Weights of a small encoder-decoder audio transcriber.
Model: encoder arch transformer, encoder width 128, decoder width 256, decoder norm rmsnorm, decoder activation gelu.
Rows from block 4 of the audio encoder of a small encoder-decoder audio transcriber, named by matrix and row number. Rows with one number belong to one neuron. Each number is 500 + 25 x the weight over its row's rms, rounded and kept within 0 to 999. All counts start at 0. Numbers have three digits each.
After each neuron's rows are labels from the 100 clips, of 14976, where the neuron reaches its highest value: "strongest on" is what is common among them. Only what is clearly more common there than usual is listed. The data: short read English sentences (LibriTTS-R).
# fc1: MLP up (encoder.blocks.4.mlp.fc1.weight, 512x128), inputs 64-127
# fc2: MLP down (encoder.blocks.4.mlp.fc2.weight, 128x512, transposed), outputs 64-127

fc1.447:483518516464462492504518475512544502538480511495471498518496477504494551456481460474507506552471532511495517536507512473513475471499526483514516499479530506502526499462460518502498438487496490
fc2.447:507534534485469480480488504543474468532443510486482536501473529517499496478497448485506535507516481529540518479548530505493491506520495514530540462540536511511498502499513522534474472540531518
strongest on: the word "said"

fc1.164:468510477508508457529437484510540494512497503482463497523505494505488480456491496459527477468493543493534557528496512464507490494464505528514498467549499533511511534524524501455497543509520490
fc2.164:561520488480524454449575489493480536491505476519530531492495491536501477505472546528496475500536533499478482497519454548503494507516528509529533501463509493501516481502440495517467473466495524
strongest on: the word "to"

fc1.215:486515533532525516504477489477533493517470531530535459505456444473530502476444490514473510509486522458532503506440500524499479482478505510544510502525519443503533504510524522521511561481531534
fc2.215:535516491504472541524501460480490482497511462547508490475522485494532482500515483511500494514510495511495561495477546481514486488478538503499492491472505493479495509542503555523487526516473525
strongest on: the word "the"

fc1.478:518527470497519473490506499518480476545509487539545519563507491541502505509481504494446441517492561542504468497503464506519522467537539499510500499474521490497516468516492485502474516488438534
fc2.478:492526518515505526494485522519511510469567499537504451552531483522529556546493496472507487463478490473416510507489507500466521531492496487483464515506528509464470510499534498515522538463463507
strongest on: the word "is"

fc1.412:477530499485515455505499514444507513482454514473503538493455516484475520477515499512471514528520508518510529546507501502521535507524471476514490533469543480514524489514454482490526507517490522
fc2.412:487527440507511524543510502531481477500481529473482465492498529520493525515501527485509483545470486546526497498492496483516459516482499517501457478498471511505475495491517494501559487489525500
strongest on: the word "be"

fc1.477:515533513475497500491472463535525499498508521511506550526528525520522532473470511487526445518483523496487521503504467512511502477569486508488461483453514517485484513495463443500488514496488553
fc2.477:505534497500558506473475476521521492487543488480480457480519481505553513534473485487474477493475508554517502544479484514478533537519481476496497530525482442479503521502501505538514504522538466
strongest on: the word "is"

fc1.491:499513508512480486513502484484467540498485514471506504520523482531480477458479516482450461511486504497510486514518502477512521524527519480475463526526499487514495554515469479510496487586491505
fc2.491:491501507485448508512512495528533498508506484471525497494543507541502502539525488459453464533434505529524549488512503527527502526514465492467522471484489512563483497514520489478501489512527483
strongest on: the word "was"

fc1.173:546534482485517453518516469503456471482532463508518492473482516469477488517513510510491524470465466522526473484493529505433510524495530503460490458494544498478515473480502492485473486540487451
fc2.173:510537522521513497482522483508485475501488458526508493525488505503505453464480534490526488510489486523484538497508562507521490494474535495485515491577484475484529461516515507532493477580505515
strongest on: voice: female

fc1.52:541502457499489479520494552490471542464550487519510519481490500497509521475487533499483486516512517447473472534500508459504490519490554514484528566486523471521495468530459474481486540519483500
fc2.52:479526485481483475506482482517452493489538540497497488509486529507514526504581494485497485500469446522500532520493504466511487527500546521512511497526504468523481508506533480497470491579517548
strongest on: the word "you"

fc1.303:462523497507494468463519541488541510485524501545487476513514505495523527512481468492529461485513490560490511491478545495501502516482489517485480494485494504508500521510475498529514542471457504
fc2.303:490477504547476484509524517493506523491476538519475532507522478537521504539503519501475511489511508471502532522505564508551496483493490511514560474511478499510488517491512510535540505507485505
strongest on: the word "is"; the word "was"

fc1.229:442494532492524521489529512495502512556498482450478489508462462479530478480547507485527509485488478499445506470472514542482528515470496528486481480492495502561501488524537533482489497538541506
fc2.229:516522489522476490499529540464519521532467498531502476481495507506497521488446491528533516522526488532521445525512520479505443522437493478462499469498491436473542529530445479514521502490500553
strongest on: the word "i"

fc1.486:488527503462454523505537507516530508516504528475485453474481487475456485510506526476491496459492481492468487478502537457550529513522509508467465537504533476479505488472454465488508521496488465
fc2.486:510515506482487513552509476489510493497471478515487486471514490503469520519483524482476506532487476504487468537544532490514520471494504526465518464506463470518526498465512536472527479485463461
strongest on: the word "i"; the word "my"

fc1.261:487508478513483494515450479495489478471457494461488528527484488473526515506540501513496516530469510515498450507501523445467512508545488534466540488526479520467499501460427513487489502556499533
fc2.261:490519511487529480525480505471537504498459515499481531526551496504508520566528470470499510488478498519508487531576495480509551485532552485493506502511523501512520540522506454457508498516482495
strongest on: the word "the"

fc1.175:538478527470452450517555463520471480513511508451515509535494515498468494486509491507455464480504524515505459492478523491543523498525492486472505477509512529543501544494488529499490517545488490
fc2.175:545523496479448476469522482515481523509502498435515544513525491552496500476502483456486504512482509503503534488481512527537470475504522476500486495516545497545509496462498511527503509519520485
strongest on: the word "was"

fc1.400:537522503460536503498467495482499491513533486520488533533486496520490531473533472517490463552473487456486496484495510463510516494527512563495549526505500520515496440527536543514497470487490540
fc2.400:499520478514535531491477492451499467507490433474460547503511530485465487500493485496467513496484480522523500512514531514510493494547499512491521502546541537486481530496533517492488519481506494
strongest on: the word "all"

fc1.354:497493485531514518515536522474480492500504537539519498500517507487497491485512504507512490509500519526487514524479479499549538503492498503498522514545488490532486488480538469519481488513466504
fc2.354:492468483538507487500518513481477474444493527549487527520501532483480536510478457482514488481489498489486514524483477501570524545494513516479495471488541526516499502475486499514514530478512486
strongest on: the word "he"; the word "said"

fc1.9:555518465474524504517516498483468480496460544495485481539510526496460494490517514517451498525459474487513464463499493540481452496498465490485448489516525508520457495552461505481511488524523521
fc2.9:538507516486539504445485525451525481514498461455497472462488472532490485470500523491538501477501496487528516520518517485564469471482522473461473504483514531538509526530508525514513455525527462
strongest on: the word "of"

fc1.116:536485489495513527466584482486482501480455526479512524528503465499486496529517567479507481500512470460521530487485511520511515484519474466512526542453522501522516518474522495481531493519466499
fc2.116:470490582526482479445485472485480519497502533501480506499465500496528498492527515523544485503505500544486489474502511532486501501512466496487482476488494469510496502499502506481496487503450496
strongest on: voice: female

fc1.268:505501509502525501521526532490465453480516494548480505506489496479492554484489474463510474515467525499478490535507528495510480463473518519483562522474500504483488519488512470470540524506547515
fc2.268:508466503503484516508513496517497505509489505485467476450514551467510496499512514456488515533463507476513530533551508468501476486510550502466589476514481481496486498470496490509537516485482480
strongest on: the word "me"

fc1.71:508526457495483505495456475513520482522521497500542505477495425500526555500476530486524469489522508493482473484462533482470528475486472520482526503492493463468465528508469524483463500493487528
fc2.71:471492466514465522496520481534463508545501478500483503497503496535498516533515459488514515452498519549452506519473573494494493469470498509519502531518509484493481538535505522500500470469478481
strongest on: the word "was"

fc1.466:502548497477460515517494464453504493474514513455548499549513504529498504483479478452499479511472459559506441482520501504484522524524474524457508484485494512480517505498506531511505495542486471
fc2.466:466535524490527535504498508486519487542467537502515508487512530473529486499496540521492494503473505512448588495464479498518530464509479501502512478511485452512480475489503477466462541488484527
strongest on: voice: female

fc1.49:513475484495539477504538471480499472510515487515501489530518526496502514499496504471476526453503507494553473526456517503486477524532525485512491481486508521522500460423513507497418477480514511
fc2.49:484486520504508534483507537486514509531509464546465505459525481476511496515524486496482524462488496532500511499516513468499470473500479514464502500529510526540497495516481450481503531493459523
strongest on: the word "and"

fc1.11:471523477507508496466504512501487505529495505476472477549501523510482484516442498495498502508444534511514523452482508466539505490515493509488517491515551517470500484534461482494544530462519522
fc2.11:483496545470491493525537521501523505480490477537506535471505491527462517483512520546512479530474477473468514483502491533525541514569471501517477497486461479508536505507553530440505492506483445
strongest on: the word "i"

fc1.97:473550557453488511533493517516530523485474477450564509543454491512475521485518550502534478483488521486466512506512505483520458484505525515525482545443464496488489526531525507502486492554495518
fc2.97:486511481498481502532497504515489508550543475469561480479511558449516432529512533506483522516485527507500518534498503497505520504526514493489522517486460507533480499536549500514482490474484504
strongest on: voice: female

fc1.474:462511489456482543499448482528501496523549532567497496505491514466517513527544484492494506463499523527502479498490474510537500469540498549513483516448552522478479513484489539468476532509499500
fc2.474:490516465475504494538541530529485480501483483488499513515504505505469489476533484474528459460527495499520514500518497502468522504489557490500509470506524438504535495465532538487475534480524496
strongest on: the word "that"

fc1.411:494487535481497534513536495510505532475498505500499464514466484460466518505511519473476494489519483531501457475515502506517483496490435528486454491532542517472536486531467512483508526472530485
fc2.411:461477523508489501497525516489533508535514516474519502473484468511429486503466503493488547506480500490507504560504530485546530503521504505490512535479486477531496514539461532473473491515475502
strongest on: the word "i"

fc1.347:514498515507549513421475501505488497476527477484512448515512513486494551501501495485489515482493533491436483530489466524505484505483504499501471520492477491523505544478492498507551527480507541
fc2.347:479505498490522494509463470520512470511480520513513524496501502477489488473480512472493527493505496510475522490567487478496493481483468506511473507515518521492469496480548528484522476510503495
strongest on: voice: male

fc1.253:515463493522522493515484514466480481518496495472518472517509492522441534515486490513506459543494547452490475498542488501479524524468482516469534493485505505514535557494508510497478472470528516
fc2.253:524478518534514517503484518470507495504467477486517463489455497491460536486516544507547476528498521491494457503509502522499507503445507465454572476511501516501488481494454456525476505551498510
strongest on: the word "said"

fc1.204:482531499503515498525473517466490512461458532493468503572491509524488540549486510462500472477490503546473462493507514512515507500521482467441474507464483490554527479516520473515497492466527511
fc2.204:451520484529464487509504510497455448478480503490482477543517514485515478535464433485504520524503537497523492467505477516485512461468495499484515501522537482481479471478504536511543450493513498
strongest on: the word "me"

fc1.7:496499487543522525507516493566478484520560516507508510500499499529553490512482453505482481466473530492519453477461511514496474488495480533487501479521498484529476530478511513456504508492510502
fc2.7:480457496520523528485488467508571512484504497472531505522509505515486485554498484532520526514514490509471509488477522475515500527495485459530518501449511533494488469519516466529509474462464516
strongest on: the word "not"

fc1.50:479486518493461495518488542538447486492526491522504541504503496555494478484489516503548515489483512482482515454494493499522469481469512507516521534488528499525493516446469514510449485517478460
fc2.50:480441497473499462497513497492476519485512439510511498465504526530463493521507512598509483499511532520492471513509494512477480507526498531476475525490503514507506472528506472519453498523475500
strongest on: the word "you"

fc1.87:508520507487484511487535495518522459465478466493502446512549494505511470468485488449475523487478493545519499505539514486500488486496520523474507526477513497469489479599464476454471524488546510
fc2.87:486528491496536554475487503521447482486489495534498483493513474443489483531466544507463539490492477469557513538554498501494487497471514503462521484501535489490491535522499472478504466499506486
strongest on: the word "the"

fc1.98:438560472495556494449514470491458521507514480524488526478540485500493433498501510529542532488519480527535510524482468500499504492522534492497502527512472507492533530485503515526526492494497501
fc2.98:507497506533493506466497441497524494522518488448562515463494520521462497493529499473522473488523503520480524482517502502525468537467472473545473536502564505473469542501531505537494534515553510
strongest on: the word "is"; the word "it"

fc1.62:470572506488533508435467472515524496488501494493481503462489484505487509533539527500495508474526492472473507482464484461513497511467510455494518514496504497481520485530462500497462497520548469
fc2.62:496494430491533493493512467517468512495494561520473492529460478525522533534484481471523523468523500497526495483513470530498495517511534488537507484522513509487509512498466484485466502417476510
strongest on: voice: female

fc1.38:462502511481505497502485500507489505536524456524466478485459499457470512516498460487491513497534514529509482526497526508467480506506553500521496512532514514514520514470541503482487521489462491
fc2.38:514496457508485508511469509447480510544453489526529508506502455518518483477497499501492503459473483475499546530470520482484490448484475503496513479498532514481498507479505535501502464485481479
strongest on: voice: female

fc1.456:481500536566522522514516497459489522510518495487488480545469491488472476501517542490499490498498532510485466450502463491478516489490515493504489510521484506489480511492491488484534505497466481
fc2.456:527510492507476490533458459503495485486494493470483530474476507510510502494523461491512516543492526503538446527521500531499454504493519501454474482494487469498483485511510532501497503519509529
strongest on: the word "me"

fc1.92:511475467506522491508469512459516522479488493472490462537515473497467559503465488525460473512516511490464514515507482496498502503472485490526525503526494516532510582539483506510507477461534494
fc2.92:510451482502514498510480491491508491513472483506531483512494486526444505452538557533545467439495553531500489498484511507530475509445521503469546495506512475494477462509476449505497488530478526
strongest on: the word "said"

fc1.485:512495516469498518511504510492492490498501456508491464510549533481475526535502488477477512458493517535533452491490514498504487521467537529560492535470509469523507558523450479487470473477507480
fc2.485:508517501485541503503472500528465491534484493499493555484520559502515477529517509477479500491493479505532504506531496520486504547470496536512504502509538481508496527480470460463501462517486468
strongest on: the word "of"

fc1.262:492515473461523482494513526524539487455527523464474480531527511494517543485516536488490458484515508522479510457465513515485500482490512449483527486459559501506511508484481473520487468494499518
fc2.262:520516510513508511511467496489507468508497471518482526530496491504507498544487528470481516553474541520519481446482497508478537506504503500450479519499473493526525496461518490525530487505497521
strongest on: the word "me"; the word "you"

fc1.197:495479470518498467565486468486498537517540503528500482500491472462482521535511482514477490541515461526494481486523467436521501500514521502491514484505452504516492524477461458552478493495476523
fc2.197:520509482476530495521487521525483467492465515478521488517501539482506473519522500457496493514485510487506513479532487496533538511517492473490490524517521483447480499525516518501480490487501416
strongest on: the word "of"

fc1.151:490470455493511480504507462486506489500516517495515512504430525507512495552525457526521521529506501490473460471479484474473496504478532512450486472510516502499499505519509508539496533451490539
fc2.151:499462522477538489503521472477536532499484543509531475469535513487554458491488472452522477540499484464477490488515485521556474494511485505517463497472486497496509498473503483518477495510496546
strongest on: the word "her"

fc1.14:477492489513445509512511489502490504469486470483511522562515439496511496468548486467492479519518464504455498514480505490506475477505511528492487523481497539539486517476500518508488513497491540
fc2.14:477474455495503463548466488482463506501492468475455517518517510520483512487566470460471539491475494470490504504548484524495494495517531499491524464537490481494455503490454543509534498515514519
strongest on: voice: male

fc1.127:480460538495474468468524489530539512536492505483498508509512497453470473494523516510470517519502487529500478497443510477481511550485507510519451500545508446518520507487498551475504477569465513
fc2.127:512534495519489520491524511525514549501505491457487479509533513508453518524518481474515520552491528473482525478484534516507490510484464468516528494486501497460485505508482520513539500502508458
strongest on: the word "was"

fc1.137:507491468503500472464468473514518505488497516505488523491520447504475524480469476484512471487510545499499494513443555494498488449499504507504441523490482489486526540508510447527471496490495555
fc2.137:481425480508472514477505490531501522528504499512501479436532486491505499473499479488490492483528521535493502542433554471485526500506475515461469484513493470498499516511523507517509497531476493
strongest on: the word "is"; the word "it"

fc1.37:482538487476470489522508454485505495493529475475482530487478450464495516516533485465496465469526469491511495497499508528492489489504505498485505568520534525505483492488522516481530537511520515
fc2.37:524482524519481526568474498532501513503485497513533517513538482492540477476496486485494488480523518488513495482536511509501485448470514537468475508509479476525502502511516524533476480563562500
strongest on: the word "it"

fc1.166:524509491501462511495485487464526485526488499468472458476464476506519523535487486504493468527471493519477454465501512526532484494507496521488475508493507492544506503490464511506492524438517463
fc2.166:491495496483552471509525491431514487485488508489473485486495492498481449527511496515526523530509507480507485487505489490482483489474501553519538471530549509478514504527510522498489442444539504
strongest on: the word "he"

fc1.311:481467509526563509439531472478472498473499453482508465438532468523484510476499538507483529507497505494512468497461468547504480481518456485494518481451490485473526470528529506522473484487523477
fc2.311:529469533473481540506525466470492542452450486493499498481527505487482534496523539468518515522473518558508522505493553491520436516539513476502487516472522507510505492490519464520498523541486488
strongest on: the word "and"

fc1.35:507468529513524510479519507523472534511488525486492498498515526491521481494453537503474517460501528475443503532432530474484516506486532499501500474486516535471518487484507557502536495535487506
fc2.35:520498497523496498469561496489498515449498516480507462512517500490488542489535464492518528578484478480488511493498526513475433489543478536503539472533533451512525504546500492531482493462494512
strongest on: the word "he"

fc1.373:527523454447549484478498478460469502499461513479518508517549482510517539533512532442498486506501537462501521499482486490516523464500490510487460486487542502495501492483532524524475482568521498
fc2.373:475515540523494524484495496494474478515508484503519467529488532506494508495473538521463510519535493473449497514502503481494532496506481446465514477451526513505499513481442520448511492473498483
strongest on: the word "not"

fc1.218:503493500481467484487521510507499518490497515499519487454491479501512494477524506495502497460475470551500495492477505501508525512436482465477573524468500561512538477513517513492475501483506484
fc2.218:462471556500515486485513485457507522522501480498503485496474493530470488508512489495501515526531481517491538492492554474495549490481487496506441501516523485510552518491476454486495516506482526
strongest on: voice: female

fc1.404:466502490491497511517505462487464461507514474548486477470496523499472448455572528502455487547522496475489477496537503496536518487521525510498474512534481487498525458518463537477470533501485520
fc2.404:474483506458513499498478480542471495463491465553448503472466483502515488533523477510473528513565473486459480491466477520548501519490548493456530523506534487482524506530526496480505500492473505
strongest on: the word "i"

fc1.383:561550495502494518489483453534491490513506554465506480488473494520533455444501499513449503483575483513471483484507508526477513472459470466486477532519538501511536529464517513524453501468510511
fc2.383:492540467482471526474524499503505471470487503526497528514513507493562478488480514498498479520499485514495498483540502543500507530547449461484485497491512531572479495535490500505477515535485486
strongest on: the word "here"

fc1.177:526488508479515530476521485542507471479478416534505456483485513501508514543522505502505478457529499485491491507497543514476489463467463533484502499466515454501515469485476487519556488440491455
fc2.177:485425483488559527511514496488481473516504506485506490542532499472469485492537474470482481524515493482502504516522506506518509485497493493477488492494486464506497487509466500438480530498475455
strongest on: the word "and"

fc1.138:483531514549492517527489495516469514543485486495537493531425447521518503512485500492511511490476498517483451489456519536506498508517488498510485489514474470543518479528533495486525548437551521
fc2.138:494482475495476514478519477527487507477455501530489478499542499474518518515503484533507513487502487504555501525526505479526526519508525510544496466488543522499491524521507497534509522468472515
strongest on: the word "the"; the word "in"

fc1.63:508530476483523464510488446476506503487513522469485505551571485546506493498529481520475539487458526527474490536520518474462493444507487499480462506507523510520514519488488511523515497492507524
fc2.63:479498509456503465476469488506465489497496516510533529463531516485536492506510476511485528513491487544473464497501489510519487507509524472454516517507514484497504489498510479477523493513514527
strongest on: the word "this"

fc1.269:529554476514525476487535513497499467552494528495506496479473491490520501465488536493430476532515514519497497511482493495495521522541494496527477533504499535498532522471482466485514531517495505
fc2.269:507459503532517546487467469502516495502514457526483531477485501494478487485478482463495518496493482509493499514501494487516479559504521471508478490480456525508499477485478508497485534503493501
strongest on: the word "to"

fc1.24:480515528495492481490506488534538485484537508513480535472560468483484482539463481527500497509493515472504503540461477488530540566518503528509502508499486506480551491492550505496479508550487541
fc2.24:475499494493465507511518527455534500495520471488496487522481496535479482512496470504517584549477497452528470467481495488540516488486510504480504497495490503484510441496483491500484524494482483
strongest on: the word "i"

fc1.503:499511522506481484520491532504522539455515505511502502509457500510475474477501487495509487426526504513497482502489471505486545484476502538521487537475488475551494529455466504500536474490459467
fc2.503:504492474517556485529451488521496530498510480471459517524539526490484520461549528525472501481485486505512492481455498507512535527506505511474504481449468507555518519493492505510460506486487524
strongest on: the word "me"

fc1.190:483511491531510532470504494490506490484494547502529465489481485500516516486503492534473516476506528520507506505539490513488491491506544517519539491496503438520508507482473512505483567493518514
fc2.190:526490484485485551501508531517527506507501485465497520512528527506522484488515519490472530482504484496481520475523516529518538478491501538491500490495509449527527490511522521500494479535512505
strongest on: the word "with"